A small sound classifier, trained from scratch.
Data: trained on read English sentences (LibriTTS-R), 15625 training examples, 79.5 epochs.
Rows from block 2, named by matrix and row number. Each number is 500 + 50 x the weight over its row's rms, rounded and kept within 0 to 999. All counts start at 0. Numbers have three digits each.
# fc2: MLP down (model.blocks.2.mlp.fc2.weight, 512x1360), inputs 819-909
fc2.347:532512541483564469490414585452437466505500576438427496478539510520509487448516580470477520540475524495561525530502496417575495487567503454539475532488479551514396415479564438415452587561536558549621476423488545494421606526468574539501568486479561517515512498428486471558423
fc2.348:521491405541501595433533482422478554462572514562470498421546522496561498472482477512549499500516452463443484401607550533529417462516382519531517493492491486423528452513456496535478450515515668577493552551483548484399561547493559498449523494379507510584521480546474358500436
fc2.349:504453510470437496544531511552435454479481441487474495507477522548474490526490443405591494531469429483538543522599462492574535508536424501505530559524533464494477476544464502554448524476500453461602459524613539413515514505469486576460483572478467513555495531540431409506466
fc2.350:465602476549532495445503445436530493510489476461472508522463500459487505489438498519582483460496464465479555571515537495469514536511308504524469468435512493477501514385539493440552337483503574469531482526495479484515537533449492451535536479509466473515517517454565480522527
fc2.351:536423472492478539556494441513402476509464496516453506513571402529475540539482433524452429529466393448463482467535509513547523590503430502545454458513505469501495555582385436566476453458515495482603479483543548417526547560479535550466415428441467476508500465575501389450459
fc2.352:485522558560413532499535482478591534498461515589500417508464446445460551487482525540531522593560469500484510526538540496474514564385524531476537481585495471510543578513496568537570602498507488485459566435612507500466512527442433457428496528505489542502464518479598549488465
fc2.353:511510475484563462451538399529552495419415446478510454470542465493562497655530472495551564428611508507636568638577464449451458494473552497352514550513467493402510462451531569475557479430551534493531574524457557527571515503507530487428497536533393523541538524574474605400528
fc2.354:501415522495433478558511525559424486466516499514464529472556420450493533553506512461443497502454580487543468452486489491575524473488497506480481489467508466550480489636420558571471619548542383508560511457535568569521486530529539489475573481447503418502505417525444446474562
fc2.355:489516479479515524471523467410486504472497486431503523512432501498503484514468428484470499493498390535495511473601500503425567503584385458498424520483504482479462470413442497458540423473481444557477479567457534402545567518493548412527520441448503471483507487526557468541406
fc2.356:495494487446498503500472485552406512445541509477472500439520509484484467511476454471512481474450534562510480419505516491509490518491554494432465595491481451524465575622518567616358627514492429536510459472596544535591529466438460539477490505496566497469498514522492518511511
fc2.357:486478472485516526580527517505417500499418426469426483441450469430463507498538501479479507540532454470448516483507573503490461610568423530504511483554561436533375509492383562602453419504448473474527380480532519458447494542469538513420476570489555503541470463492530389497443
fc2.358:503473501506616465495452532525505511473422553596448508517488490502543531531489459466540513585478497551565468401502508554491546444477491543555536534546465580527495565411586472678510575551497552494583479484494512515562477473568485401493452558518477502538546615472490578441435
fc2.359:533505465568475498526532561498518540615546389487566458502416448434452428497575638544543458565562457495416418484506577437457540561520602468439487492505563547572411450511517583480521573512495380550434542507562554563561565433482514526494394460474550486542473454445586523416427
fc2.360:433585453500506497545508457556552465527425493531437485432440436439495531464541512535526508558531541532514482595471543377454422495468392469557477476574486522505406620527527608665562471506408527456460483439502523593641439492566467365559516576510498477517507501456502461447537
fc2.361:533583520488360496527466516537415508448489528474445495520570561444543509498451503506507471525458602500485571457559481586566562556471573477515375522531493566430522545518464634494491530530569554490504504532508639653489443500457518533495558480438516537515478522495492504466533
fc2.362:486523517502469488483516502513618517479525520476508536476500472429501532459479467585486549468506498507445571467469503565612500524421402436473563555476494479485528477445509543485412528440438498512405524506514502420474428496474491454503475422497546436507505396619610544531466
fc2.363:467545511485579476481441504510422476549533454582512448474513488493483511569490477589528473561583489498518496481484473428602503544583438419464475471500512541396449552405468587518494559567479579467475488532539606481638485513493476523483510455538512578497496530589488470492465
fc2.364:519528512510559521484468516434458516526531518392542533428551508449460488497463524440461473490493432526517485491456480548376526441529455471445509508484487496482490459496514446522476617503479546485455463497449583451429512514473521604577468536492534452495504518427534554527398
fc2.365:494531486496454520504509547576480522584487507516474468397492547478510522569541554511503541553466424569399513472474559485457489493519473511628526519481549521561538505482464589524501507477412489544548411462622516494605557449502501540469440555514514486480482549376550489606484
fc2.366:518560475449467452550483498517424496533448445496483507601483573542547561532442501492431517479562427417392544479437518438633571520553438534500451453492492439596452504584387476571536533491532474508412428540469514432467404540522570498464462419548473483510423456484537440523531
fc2.367:426526504492497536488545440457661517519487523452571480468528522530486437485585519518498486468507398526472435432516547496461535470434457486408518462507544479464568618429486502473620542521475444525417511528518497372536462501550526479488451429476490441546521537553492530425546
fc2.368:497449517474549472436458470592435489467504572495445518569578504388517465447447553451481575471486520592636477478558442560486515499511531513573567533469497519549490428532548419391463451603614598630648501534482557489496511449456645473364525463467496409478562510453428445597445
fc2.369:481517520492518523552505610526596510564480444545554482431500510520496544455513485560484463508542476416390452446511478461527484540542569515490521505507549470405464530531437506463549534453489506444390536434512436432492438537523396451533485466590475468587436457526520485496519
fc2.370:448475478496469470530503587535418500446521481531549456507493586544469465497586505528517487476547573488489430503530500454547465508459599522472469560583520532500484488657626577523536654463507426481444530461448553534528477480512483509422532503535530530512467566525452546400538
fc2.371:518494470455481610487439550627458459421518547440532561412534490542560498460499540432415504450552536562603482564489441511495560488515451479548603504485454546551509515548490392517626481535508587535609455474554520409479562552534633442543512559542556454499537459572434486522472
fc2.372:495390510442468466496528411534594477488450540502520634556617536543484457458468562496526505449446463433570448585546492541429521428501493481447483548435422574519535489503527581539476560537529430502506527405395582517459512495510509582604497477495475378429483444550529500510537
fc2.373:496471525528535423459512557473571473491498443558595494483545567541449469533546513537532478503545406482503502525525526502512515495495542473391493488536501515541481558521376565483557497523527439506374530627549490334500498463532346632469438532474445508522521581439552462521457
fc2.374:459550528541543432515500477485546464562450479484539538511549484457492445543515454493589503457539584533526514554423475476336507531469559469521553501510417544543430491489533452478625452423565550437574470466521473503585504482545466475528506480351468427519547484498565605438542
fc2.375:487514573520562454553506576580436496490539441489464537537527532487486526629532551482592536534487490488630526568496537507471449528555415496490479456498530456441479507485621537455659447565538494436471537403561445515437474503519522439462441578550469522484455427370406598520465
fc2.376:520538550524489473525525531451495493451549611489555570458564548516449488402496494502478510523555470459418460454520448527498578445499465523489499501423490505460548488453446447396451592479555469549442609521452531579445485446507507619617474562379452497489474460577451474436500
fc2.377:541432510504524414555531517443554517489483514378515519469452523531544589480542486506455529443540489539468532499536489547545496419474380492551523467461489436457592450541513433387457529519511518465439532559515513572493509502464560576485548490458517561483517567542502432434435
fc2.378:525439487508590472542474626520513467531511548470514459533469457531494526521503525385518447540532528472492430600648505522434517522403650495482600494462460487477457463534419533499344535519560453569545540506473524487578566448545521488420525519343585476545523561599491566402470
fc2.379:545451485494490532548442500402362476456498506544531560566445538482483479448472496423577415515398592556451538507407471488546570441599420465553402409493495548553439534545502551460384396409512506478475610453471485456365659593504506432583521520431455507555432500498574550618514
fc2.380:463558491473480467540537585533563481555574536535599425492550407549495593458516429593517551503523597419509511566490440517535494494506573461497605538483489496452508498407530473502388533465546478442472512458472563552545519541499409504607550498480459498504425534534539555380453
fc2.381:566503559483534439481536393414472532494443539482504489554536477513534441431583470461495549523467546442570532398468468580489415473432364474619457514532537512531566551454502519448483537428444466544473435531456391381525613482455431524472454477578471541487464537500460538506587
fc2.382:538505490481442599592448389442501513421420444426489506551518469555506420578504506443578450517520471481525485580533522447490478548498335529389408491486471539505491500478470506634373492461512439472535462451564520469490536522473517520459506526543428535498504476510512443461452
fc2.383:531380513474519500460407480486506448488509543499511552481485569516502486563442392461525527463529416574496549465511406616445560368533550506433460586444418511539410525528506526555476503414478556505482452568418595478571497488504427609497507490443448474536479485556490414507503
fc2.384:476475501489450417497476483388487459525419482345490478590447518461552469472371550496529466499522526440500551565531490542542508583503343488471511536502546518433546471475457487497480492490620511417428562514476499497489461464424484533474497469530549513469526504523505424532543
fc2.385:500532458519520445530496484494460454580513522523484532446485472425487541496527477484438515446409417484671412538504478546625549551478577493548534506493450482504487476519464469539308402474547483465557482524511556430528489533459429514548607524526468494508494474483434595525502
fc2.386:470494513476556528625514497529499506499527567529491507476588584519538521468505523475420564522479577471431572496502546574370473508479470494536505553493515459435462461396525479511436500405521477570505385495519407506542448441495557451471499546574485434519459550489375496534525
fc2.387:537480506465492541564458503705604450470456627526513547462708482514524458464414483432513516467482543480554454518531510579554548429438553570517523544410488537583550540543445440641544473487575523561541517517485493589500447478533556477431495547557458343478578442573450421485543
fc2.388:516521470440442456467433597473550469514566556443459528554466450558586497559448564444560488521422512484529502458540476508592574566473375467538422502512459472579514484513592427495352406504496506412519549546457523534401510480492557522505578485415470507539530496522436403541496
fc2.389:484473499493560445566606535517512496477483406458567562486501579400475536589545506501447487489532477570598447526453524415383511415511494521499598502505575485506497498475504596515651614473487528468459435585556542522592528537447464603555621547561492530518525562489448458482525
fc2.390:518505509504578509540524501469559520542456436446534479512423460518503521513552507487473483531558555420398590610506517469324509541475480486477499428518483526477477472417525420414533488491463474466420438472477490432449462496514459511536509459498465563507495528416584589472429
fc2.391:505425501443499454492482479525407477468496506489473535534544537470514394467512516486440539448574489484504458475516456498519502442463526478508457520524489520526478427590463500442468520542553566535479440551428559369445477536529637538512517326544512448531582493542432530542417
fc2.392:537451474481420487480472405624528515509505495499575514546521410438518485580491526558504460501539421438467487576414452453505557490453558536484442444517543457522555448541460519503444510518512433470558551474504555567555437535528558537552509508428502515447489448536570463487561
fc2.393:508497504528518513464448532469379478567501473448488538515473472573529493494506540553579538484525410441649588632434530522675467505505336435461558603512523505480534485457514404501373511533451566477498495472492496455389522510483548591404521554487502469472464539422507493510518
fc2.394:531499511488472522463476483486488501516463490419448477487428558470508480518397491510470453500508376464512536519468522521414468562460337455504537436500533516472466464371480510478468451484421527530464485495550467422587530525465547486468509460490493452485453522468607458557476
fc2.395:499549483510519472496465453458624524511496534416489518492481461501487463502489547431590520540493502458492548618512540487382512463490376501496540492465535501470509510425486441438525373509471561537590510482519527531410530532483585482481501511413492497477553495477504514517480
fc2.396:447623519512532549455535550467555470578552512459437430413499523470469489476555533511501535501526583554474489450393444547487546512483733439554477464544484449512438468377542451416666491485508564522507592445500465635560530521538499486461463520558514529478447549395473581557528
fc2.397:464453526510524430581498421481494517458503514440459459545417524468506581499513475571481516509515444495480547475529560442478458507546424453459536443534508490527534483433408634413460412481423498445487409553588553465509591494500542475448438501518542472455489578457507408460484
fc2.398:487420519479445450565484546554410528467583518472487466410533466472506501471455565502470494494460583525488422463470476468560530509508567543501500527500549514510498518615517549538370550518547489494565466499474546585488484434465548518491520483543520518486544580545374516526513
fc2.399:488476500481503455547445467447391513628485541509495556527442470568430499527446498464498538538502517469612502606451501543481496442547476438524471580485502491560443381610556445577469424455502469458534508514437503649526584585489564542542474537427493456410473506368530452507499
fc2.400:537510520493476433563538606557578485480539464567532541476603457558512529586537490527491467480428463470579500496528479488538491437423415576477520550457477441554622478550429532529588462512539477557497514542449498482477522473510464470511527457510505449524576445590518523506536
fc2.401:505535492478475503475477486416533507500511459417448472469472455457537500479502472453544451488473468438524518527509470484406571534588320454523507495455553530386532545378488513357533489496456551455597524557485446511449534457517547428528534410372525505525499478468622395560450
fc2.402:546434495497541485495507528525597488487466539515530474483553572550465517556457486538502523442583474458442461507539465538451528425452615519446500496446493540434621504532471457543499618498589454471493629539382562603468411517510383508585528539483399534538505524547491563411437
fc2.403:569499468457426457532496513536538499541460525499549541570554488508524457567422496486503506512461529506373480507572445489448579443537564558468492471515499489493581429488511557408578534471500391473461595448465464500414460462532508535558364503416451446461465484432531652491428
fc2.404:556462506471398418551498456458424503460499602481466481514414433529472519499559574384509506494533588580405525373531534480493592431490500514527502391507502465549551495482468494541393461445447624519490530492502607464399509466463592557433544538461599525484503526505489464505472
fc2.405:454587465512497441440554490491514554580534414544540502494507462461518494543533484466516500472581488446451524539596479550508524476447470438434579443508466463437469482458495551425504497584509585463393475492437612390580482439529524491645495510507508571419487493494492554488472
fc2.406:456465520524554613520508522485564514497479456471450543547587461540448491491505433549521425545598429487459508570521476531552452524484548457448479521548559433448462605509521552543551531523465422469414495429483541460573497509470454429472466464565392523469482559576625489410439
fc2.407:479504554523519438459548547440503519423480610511577522529554515393491540446553527475553504475434573497564524472508468535659544468440556432502556548483517495501536474448465505338468514574514487539423503576438517464531474491499427471486537464411491522435548583498535530553495
fc2.408:505509488445508485516473544390421525519534461454491540506379431540432530553569486454583576477511511563466569487526519596462586487440422472566445535513557525536473531489529567506317415425481573452540428522528484628397465468495464583470536560305483553495440567517542497576472
fc2.409:424539474574550510463496561466432449560588448493572424444445575454548578547539490533542440528633464541503522512490451468653547561488469438523478507517570527482486500535457597498478581461485560481517546569529550490503521514497417488494589434455422556531451591504572473476418
fc2.410:512387496465498551456466441526454507457445557423514470534531528526506435495496501430488508468437515528604481414543427484442477531509473456552547445481471519553496548481542431486591495516435549558502503534516613488461569477487480525353422485455518543503551516573422517449576
fc2.411:480514498478539437492486472540408520563531498564458489505471520530457531393469483625576462529505546528442577443433451512429545583549563519391508563529477502468397537506558515473548560364492501420561413432505460483611433592492487427496503399572415499512464527450529552435500
fc2.412:526554482518556510503453511439469488526522513411478482542446574534541527493491503454530487528563526466486602541496481472485462581486295452494521521474529521429495496386562557431487439497515595476500474546504521549560475541457474467459495419497516519515493525425566415499534
fc2.413:542463517504551500485427461527443482515436521471485476542484468439559543501455571488507485505479480553593409558502502516555531514439452421486542530492550539544540423541489399431477505538505598489520475561534605520486490449547562530500553577416582475555471466501419482486476
fc2.414:477419454446583508468491466457456512493603545537437532494528537524517437425396510483507548476422370483516518480511496573415464499581486471526548539487437440556459478479506475475480419507480641529504509581526460464528479485494508471509455513476544470525538529447516365603539
fc2.415:522469503479504577487440491458358497480508561487482530436382432437549523455409511453546478499475548466534506391368490524524547442481379468576472586484511436538369470494526462549433509580444638535506509488521542507486608560454551489444567500536484473487508515519523445578547
fc2.416:531383542503442513483461471443516474439474482414539473487530593538497502524536497507492482477642513451455531534579557567393455548463576485410487475506508489636463477516490480561498595502622471568508507476452620464565537470484508559473528480422522569467540522493533551444468
fc2.417:500400485526502484523478560497459557518492584510506512496389461417569507403497505521556531519585527413370469413493529566426565555550412457580478460473558434386471530486541470486455534484446551441499428562629444520456499511477527421518501512464579474571562575551426377462432
fc2.418:499622558503448499498522467490500486557459432514520444384449540489457472498509463606448455546426484412372534530481490408475423505450452471415516453532479551504456437418569498482503624531573474458423454445525485383440552488509466595453526467598491505566524504485513508516492
fc2.419:513462504478539489489487482539460479427534473444428495467526496523507534560459540489459507498459533553571451517521557602482528561459572532575495533471541503556480486477532468610438504609456553547550516413486445500474518505471431483340430528382507443451452411444539497440505
fc2.420:445518575503568442506501502507418498541493417400601448547426418571483413496446499535489501561572517421466524517496556469459429607505409480452434470519511557441474505453452554473520588431530460509480474520492425446554482522523451490574427484592508568502454614468562494474444
fc2.421:536479465510508548452491489471375465447515481460449493514433568456554584541501520446470513528560465505528529492481537502540518497478299482516453461474553557464415471459459454462456514500433679487585488596569551491446516474534634538353515512436528565531514473439526441508426
fc2.422:488566476479480503477592496485470542510518489527534463604541546540466483484482450512538467454518490401587525431492494536369426417456500465543506610440569545559410502498525590583694495429490410512424580494381527566536548479463368468627447493474489474422514449573601488455602
fc2.423:491455550463488472459508397506566503495504545548602600530578447543491519457420425553471508546570442369468499447516564571415459524427375443348459568495495509582510519485567534562446603506505374455347462510542492462553460540506534546497480491588489422418445438538505586505497
fc2.424:478472490471481496515513518604493477491484497488388493409596531527531512446481586457501441492454496591506464467523438558470528497544611587533575476556507421494478495482481521456418449474592552553592444579584535460491547474428601413507549466549537515537541457542438495551496
fc2.425:497494523484500436494458440420435509482472422528543485558456564500491522565506504451475559512531457522505484627492436496495523456528445477443558500558515529512529431503528462494555465460486512471621599548441559488481583464519457529525506520393483534481537547482530589533507
fc2.426:481461465491490550563472533525466491500557536601526599509496465526479471525589510520458488487473484605489450481495534482491484499502662474509485507474443474493464501574516480607581594542485441508472483457465504547556436445523523544485501490463508511518511470507420501452506
fc2.427:510466508483551522492536530424643474519482505329560478521511512480469466492534506505543544514522444462491429545462547570413524451411465497441541493462504529551500429431611473459477595466425444530465482477453564415437574522501496535513452460437534507407462415544473506482406
fc2.428:467573486504518443461444586657400508515572548547448460497496558480527555415476598582371449471524479525501487500577469452494585550495579571511530485522488483515552564451522500400645457528490553536561550509538488605502477522510542426418550527489553553566503457500473519546512
fc2.429:489535443514484470543453516410451429554463511415457472473500493479534528437492563442453484517504436625457439360475494462607382549440434465562435507530447465509531526440533526477628466464457507428480465446465466475471557439471419447517566519555603536559505509581460503497462
fc2.430:567476556519484454433477486486477521466529505403485563591546502522490477546462450476581479456529450594403579492462502539504487478486476448544541481424541533622535421494494453595394570439525556515504484510487491369413450517439532563481524417415545509421536486527470445536516
fc2.431:488494520463469522567538496447547474465465486533504499535561463498494406416377512503556474476445489493457495500565492472441529532501370492480555543505499444541502514480519560484399467578469588499514530527476459514402534522471505476476521411488487453532474461555553510542462
fc2.432:544448485515595521481493567461416449525446533518513500561554421567506535536504493449443449479563509513554579532483480499521524488506527439530594455505477497444458442490536490449461460487503633478427514512407494378400569465515442387517501424412456484542496443507528597542460
fc2.433:493554484578484499492512530587396514543463471511452470519517458407517530499496510457521487533509509552467524461544461509476491545509458548509502485540522519542531495453519548529605415550501560521639430545565451517492485529516493449460489531493483510515440505469469478535528
fc2.434:515409501526566523475496551595460506493513528489500532522548452507505546475509565520499530450473512554493406415473492530552566488493613545485540481494479527487496426599488511656488563549490503503501498566532566524590418473511604564499503495544561513486525543513417496537476
fc2.435:523458496517505497494446495667438481515540497523515484456490432412529456578528475460449519509513531495411436438483550466624540524516552514568571536539565479494514543602444555535399590467480478514584402608493515446503415494557481562489481431540465420491512501509412513470473
fc2.436:450561507486475493511463535420433550586473411515467431415535443421417476477476533550538480583405483503521536388452547447485480579523426478537526532534478545474397525486556535593554462478449486493448480449583412466510528612468523450487490540587482478567467554469553453558416
fc2.437:502510542503549477521575513515401489467511548588520506495679496491465519513461511528471510482477571485522458495476520525448495428485593554517562476531491486596408518564414541503532427476455488598576415455493484498506460513511529436486464524597488535436529509545435538439516
fc2.438:447501502503491511401490598441456512538572457444519492530436443516503501561505495574464510482489549459501467471458446485513519524465439455487528513459554532406510459465503512503558410529499511450475455501568511436434407480466455515487454580529443494494427586527480470592452
fc2.439:448464495480536536405510543522401501485521577480473519528540516477461509569362511480530497538467513467589539549395447546587443449470530545578501538433565549474402399509553464543594537550502605517572596521567455580426494490492475402535524451440504457512509514553507479548510
fc2.440:519549468519516431452493556460335468575496503573460466415475563486488575426465472574474497533525469518426472436382522485596501542406507507557527541452557497470482515487497545429512494485450537530523425544504470462423487509492416408423620551505537489537452526505442516584497
fc2.441:557424493450410531550507503514553497426437516507538590573511442425511491411586522403464479538510607529508475489536461461578442542470552497473470520507495523556517440586490556496390621529569497485511572495398491501619460454503458398472551413572567372437533449543506540482588
fc2.442:497543516543530462534560538460463441487461514523548521518514496512504530480566516473588493484596522544572504633472525527420501491529438488439535509474444442444520550442496488486489535446451508440546463474539527645575584486463415438492541527382452477429471553499548489495497
fc2.443:464529528505484493493511486454495467498478439543491457479424450450508546557600527496422445517496429522495471539550515472492454579517499534378493365575436474424481492492467481464641493513461446471500475548506551438428529505570503504404459424585513527551519537483513518408479
fc2.444:506453460495504512491504533529463515542600484493399454524411501529483527511463503494551522474492524466511547392524533434487441446481446526519475435495550421508504495558448566458537399462511485516468503450489434510525478492581518491498477459501453469609469513405539549589469
fc2.445:551619540520502485483473490492475507459503489430530536524597443539476492515403495522498447517548491477466528519474530442474516597429471440453483484560561549477559490402550488329450466509564471460416541495371516568496490420481344368480513424519446533508483490448531484455516
fc2.446:579476523509449488559439448577603506463481524529419544571604476487490459457448575452514444524517414610552496493493473536458542484493487539511531542479478453582580545525535391585570534528509391536583472480470576572440429443521585571573490462383563453505484501528455502531515
fc2.447:515435507473508484444530470510572488502482541428556478527536572575500469469545469506565515475611481475529453583529532587437526495490620437427333480490524508502524571429566467494483596518564506522396567425426492541469417541466449630558570567493508523431503520516467577429439
fc2.448:534526526572548429512475511370436504480522589568544437508434511499510463446579486460570436501458550575456527436403515490516538508501551493489517443528476509536426467502594406441521588513457480526434468542479480511427550563564475503466468477581500507508583548481494601580468
fc2.449:390493533545491486569523521436570508574465511554561455566587551523444456458452483613540489536557519521419527466430551523460381582525557479459513601520513460481470563474490489444550577510511463474371493417457396505580445522485428478559486478455496482467484498496489506541550
fc2.450:522561487500506558480502466440606526502460510483453523547490512464479481504464478476505470537518480504524568568487527500399451530506329465493500480502484491506521471333519482448565398507490550546550508496509466480478551500485484433482529463479491478489510484489498491580493
fc2.451:482511542542437508558545542660458471476515482512446554499548564425529478546505467489480501488484442521553468534528471506458614549474601506543566603496460483521596531562484490432482554497481471560524538446537574451599479580481565558457529470489487478475456433496447540379478
fc2.452:468374493490527526538506471514487485459488510505494517492540457552516492540580515516504489516405517600534366466523561567561505461492650524531483520518495449478544552617497508608607532540497450569546467409517523551593367491488527560480457500516604538447609457489416525409446
fc2.453:511516502499558499475475518443452486568463508462520493515449517422530517515526519549602407498506499479554556466447432485554481538505439394444534508532494537484451422464530467410507536562501512428513493458525522408465608504425573590465519474414515483538496509391484502479484
fc2.454:468469454478481539484505463644449544507542508530486547479512529473503488493461526531538487522416543584511468456492485474622507562504653567511525469552534500503488517575465537636450512529528515579625535482550537575553478552469601542490507492534558497496540451507512502527523
fc2.455:584557509503463518571494548538512483551566513512541541378540517554491458391435434453469489474520595452483539459524438510478573504563587486531476507517528424433562497505461529439439478455515591449558495525461521465395511607535580484494545405596568506554513540437435500532502
fc2.456:581381541462515448544512470417530526464540557496489629497515457506486431465490524460545540519467475488545447489498558520405462457491509468414454594454540539588506527569536540458526508496529364480401492481491565460507516461437550581495416536498514464470494541508495487417478
fc2.457:509419510469553508505512463551607423487511435471503539469536451429518473563514552536465540427506473547520430540501503414414523478488626592517549395467467503543517475548448412560543436534597521482591447477592541451475504458581549559446429487516486434527547533389447588483473
fc2.458:486491543507523517454513495472676520445435473385606548581481581494468502541491483458620509482479521526523449589579480579425489513449470375444501550452484535519562454548516493455456510530539448503474595555456541413455546474517550598483518500449546505426507494498654467448470
fc2.459:532508507523483504508530426514491479461493475501437508543367513567567491536479551541462472495514521566425494561480562472465545608594495453478504477504445491462563522426508521483494491492447458469478429497411507451545452526517506481511431514386489571476498512460551396398475
fc2.460:489425504525444444466437444516446522499541567543468509464486461465451525574372459507506529507463466497536392538573509540472565489512582484547450522485530469542516455478529497571587522505466522434514510477547445396404536532484517434476518432392479498498512463544507488486483
fc2.461:431544540486484523494499451585538509576505485513549411454558444564481498418626501519440475557476498493456499508467504576476536479475496491495466459557442508542542437500539471375574548510496466530419519496440453516463518522583499594549388503571481510503451529420602567478364
fc2.462:492569512511493480463491439445487457534406493443411506527532481455497524511467478487553477533529477405507644609478487531475460600473263468463503494507503515466500464381575495506528453495479542478484485536459483513568565485435596472435507551385486457460470456462591523527523
fc2.463:545359493463529523497497442577520488433505473514564551594552374469469434540479522464516486519495466501567404551489501480542529456545519461448536465449456510453514491599452507643408573479472435485554503436517611535416464506509555546542508573482471472465460484563468465479446
fc2.464:516543465519576472435507454463639511514451462412471516497458533485502512498467539533541478479567457400495514552539538474416522481505453512449515453519462520475517491368487519420565386509448505426390525539549478417453528482476407544445458491570493548523505489458597483504499
fc2.465:541501465466520493529533543597458449501560530508496575510533569573537526564565439487427500494524446570522403438533528471488604476489657532531484538498464442511462471588446494560558564539538423508501471486455560465509452551485533571467538468460396465557481422475453517421447
fc2.466:503462562497543556459522505424585497441538534544503445484536384553519558535538526557566488599543501562417544455528484567566516531511469511524452449552504393501484563443499588527498511479484648504385484531557520522490457445577358483406441565465508482475523505455542540361464
fc2.467:488484468527457480494528517513602489491503487624500457443567404485461469430515566450550519480546525532527441443515521490499458444543486565433572560504418460542526532505542491453583421543513520550590515483545495680530476440514478463584585543467468454536487500421443515530531
fc2.468:464491574474552474537412518565526456501512517531537475519512491561512526405516531475529505609493432422503411488471496534471524524525378434479573541524461510538464454592529542480579620440437442480501439459521590431490504591465574584500578513393546512457502622488504387419485
fc2.469:540538506481462543528495545503452494517567531552496478490480444459486521430512492542517515515463644515518446487514490502561488514557709511512456507494529506536474505570538666522541563467536478533523515453476519562521468502511535505528507498523551499494507510567395522511596
fc2.470:480463449530533553548531488549455525488458520622440540516567524477441540476468538475476491537439439487442506451420479420518481475505625538596543503496531536536428523627416646654539544488466474449420561568489527482571441501506480482572530470472528469573568482489482470494464
fc2.471:410501444566504524445486518565497507523495486543540484572575495458568485525431514500546454526529509554514437494456409516601415467467533571453531527512502565538518484543536528484475414472450466542510551535452418467568487454506526449535465469622534391441531444586452478511527
fc2.472:535517512498519519491454479488268497524528432505504636540461442521511435554504461615520506503539516509431554490430451513583556454475619538459475520543531548520511465512499480479555547464554381508552458454517480387449470495631468492415467437526454428473508537415513578534430
fc2.473:499544483506520478541514547508509522444498518534482481461440481392453564482552524419500469480488507488509546478517563402459461495495345568558593528521538474445444479490454501511572348492427575499552415538598493551556585495476512393455501461531488471540512514568569479547477
fc2.474:527479484499514503502472574531520507488668487458540484491527425476518484549471557477467515510370516562534374550545499554483569479527554511501462469485485488528603514590477477618433454506560554517614593499461557600312462531510573533508488573440511435533522408529386471539436
fc2.475:512485509538478479494489540566529486476535562564579500558627529536527498499451469444544533492520483442522429477539434477480556402501526609467517500452479483445496496533391432416414538462565476473515554509559506332461568504504588570436521473498479447500524535547465496563536
fc2.476:459518495502501363483601513502431497525479470487486524406535491481476534450532464529517480511515541491515538460445557447522538584541533490560491508482522463574380530553471509590430521490435442541556448433484376588466426567464405542570455519512504503429432507419511518466480
fc2.477:481458470517538520595523616499443477531524475503448401514591521469507502479420444532481486563566552543480444465496563571477505519551520477456521578503508525545465556545474558452391396490547555488636450531564499464449445605455445402469512601486511551537423539529451485466443
fc2.478:499542503518508374439477503521421523537508467447480547543496453479476533521468526518503497503472513446450586560557428504583552501468384458516461496519463461544491483452578479467507532523527537538500479547363524612579478495530459543448548469478410455483523468454461397552520
fc2.479:501522491452568628513506457575337478510513519466447542418481518522543519466431474562401542509411452553555484446515431504702570462516439483567513535510468504411449577500501498528553499490490578505592510509545517384556503492504464482430528483469547529548543553444489476534441
fc2.480:567537520552494564513557496389386492614531458497571419484539471523497476590562408529542517491525477462509536471505526456441540527471545527417552430472486453543521434406498357455577542480512601500372557602583522408384436456433452487526515490489522486501497496444468621497483
fc2.481:481464491489468366496429477516478496468441531526429439486425431504472484480499450433411511512545472553573486519511434539534541477494512443565514505520534438443492466490503543543412476619437613465489552481458631439478475495508459503416578489351490519472536449457495538565563
fc2.482:444527498546572481541555451579500459448429392551509560477613624486483465456397511497506476472549547524495469574513541468530517540525661572447518474527444491500411502543507468563520526492509407487553531467493540456641472520559472436556507472421481468506526407576497612477617
fc2.483:415550537540483540479520532490566468536464465433471494466479472497514416476463542478501483490504560589559467538509460438462489497564510452500499506492504527510547474391560503390520438583502532542584548556372529499485547493479464551549484565518512512521446553441453593509549
fc2.484:447548486528417513426521445567394457473471425476521430497512542454507489538514506545492440487429400451434506470544451453586470554505453518446465449486437544508617605520532597504422573519490500535500483567481525481509462550508426508473516472451503506463497502507523523519516
fc2.485:547479537499482537435499559393414498454476400494546547527423470498457503580583513422623463527504529506558425472450488508427489514540557471502474506530532530504497426452573562416522597521504444441459508419421516514549458574478433465568453479395442453460466457401524525475433
fc2.486:534457494432451458423497492374494495515470524507562457469408487588542456547524447498484491475518448508510490508491570522450458426501422520515540492501472477548524546413429443537519492428413568461423437543465508481463461570508556594539407551546495501532536458532518468565497
fc2.487:492451509505557531541482486506521483523485472348528515537544504451458448394533535490495493531450462480526450603533529503453436414445446515475594480476492475516447434394471422523530432541503440581561530512493488510368571491460470588515503512523475448402499479508507484526471
fc2.488:499444503524439457494533488362496552591418492605568486497388533609510486526555521515535505472554533429470538475480438587508511452527392431460445451460551452484570414494441439304592521428565526399408488474472476466488519479436561543548427464522483481503519487546535419498565
fc2.489:503428475500569384510458546561473505552560520481538451437484528489432532431450551516532509489516503495482443410494564495524505541442513535514471530523541554526482558716570585530420530478541444512518493546538442614542500473506516633504456489557522478432497471517406532432531
fc2.490:516510474534504552511542468426646471493487484554540554524608465442450509431493519506517454502513573558586443543472417498463478489554626494585484513513508550560518483526455525528580522531528487492422505456396499498457478515529452502573529493328468405453533499502501532499486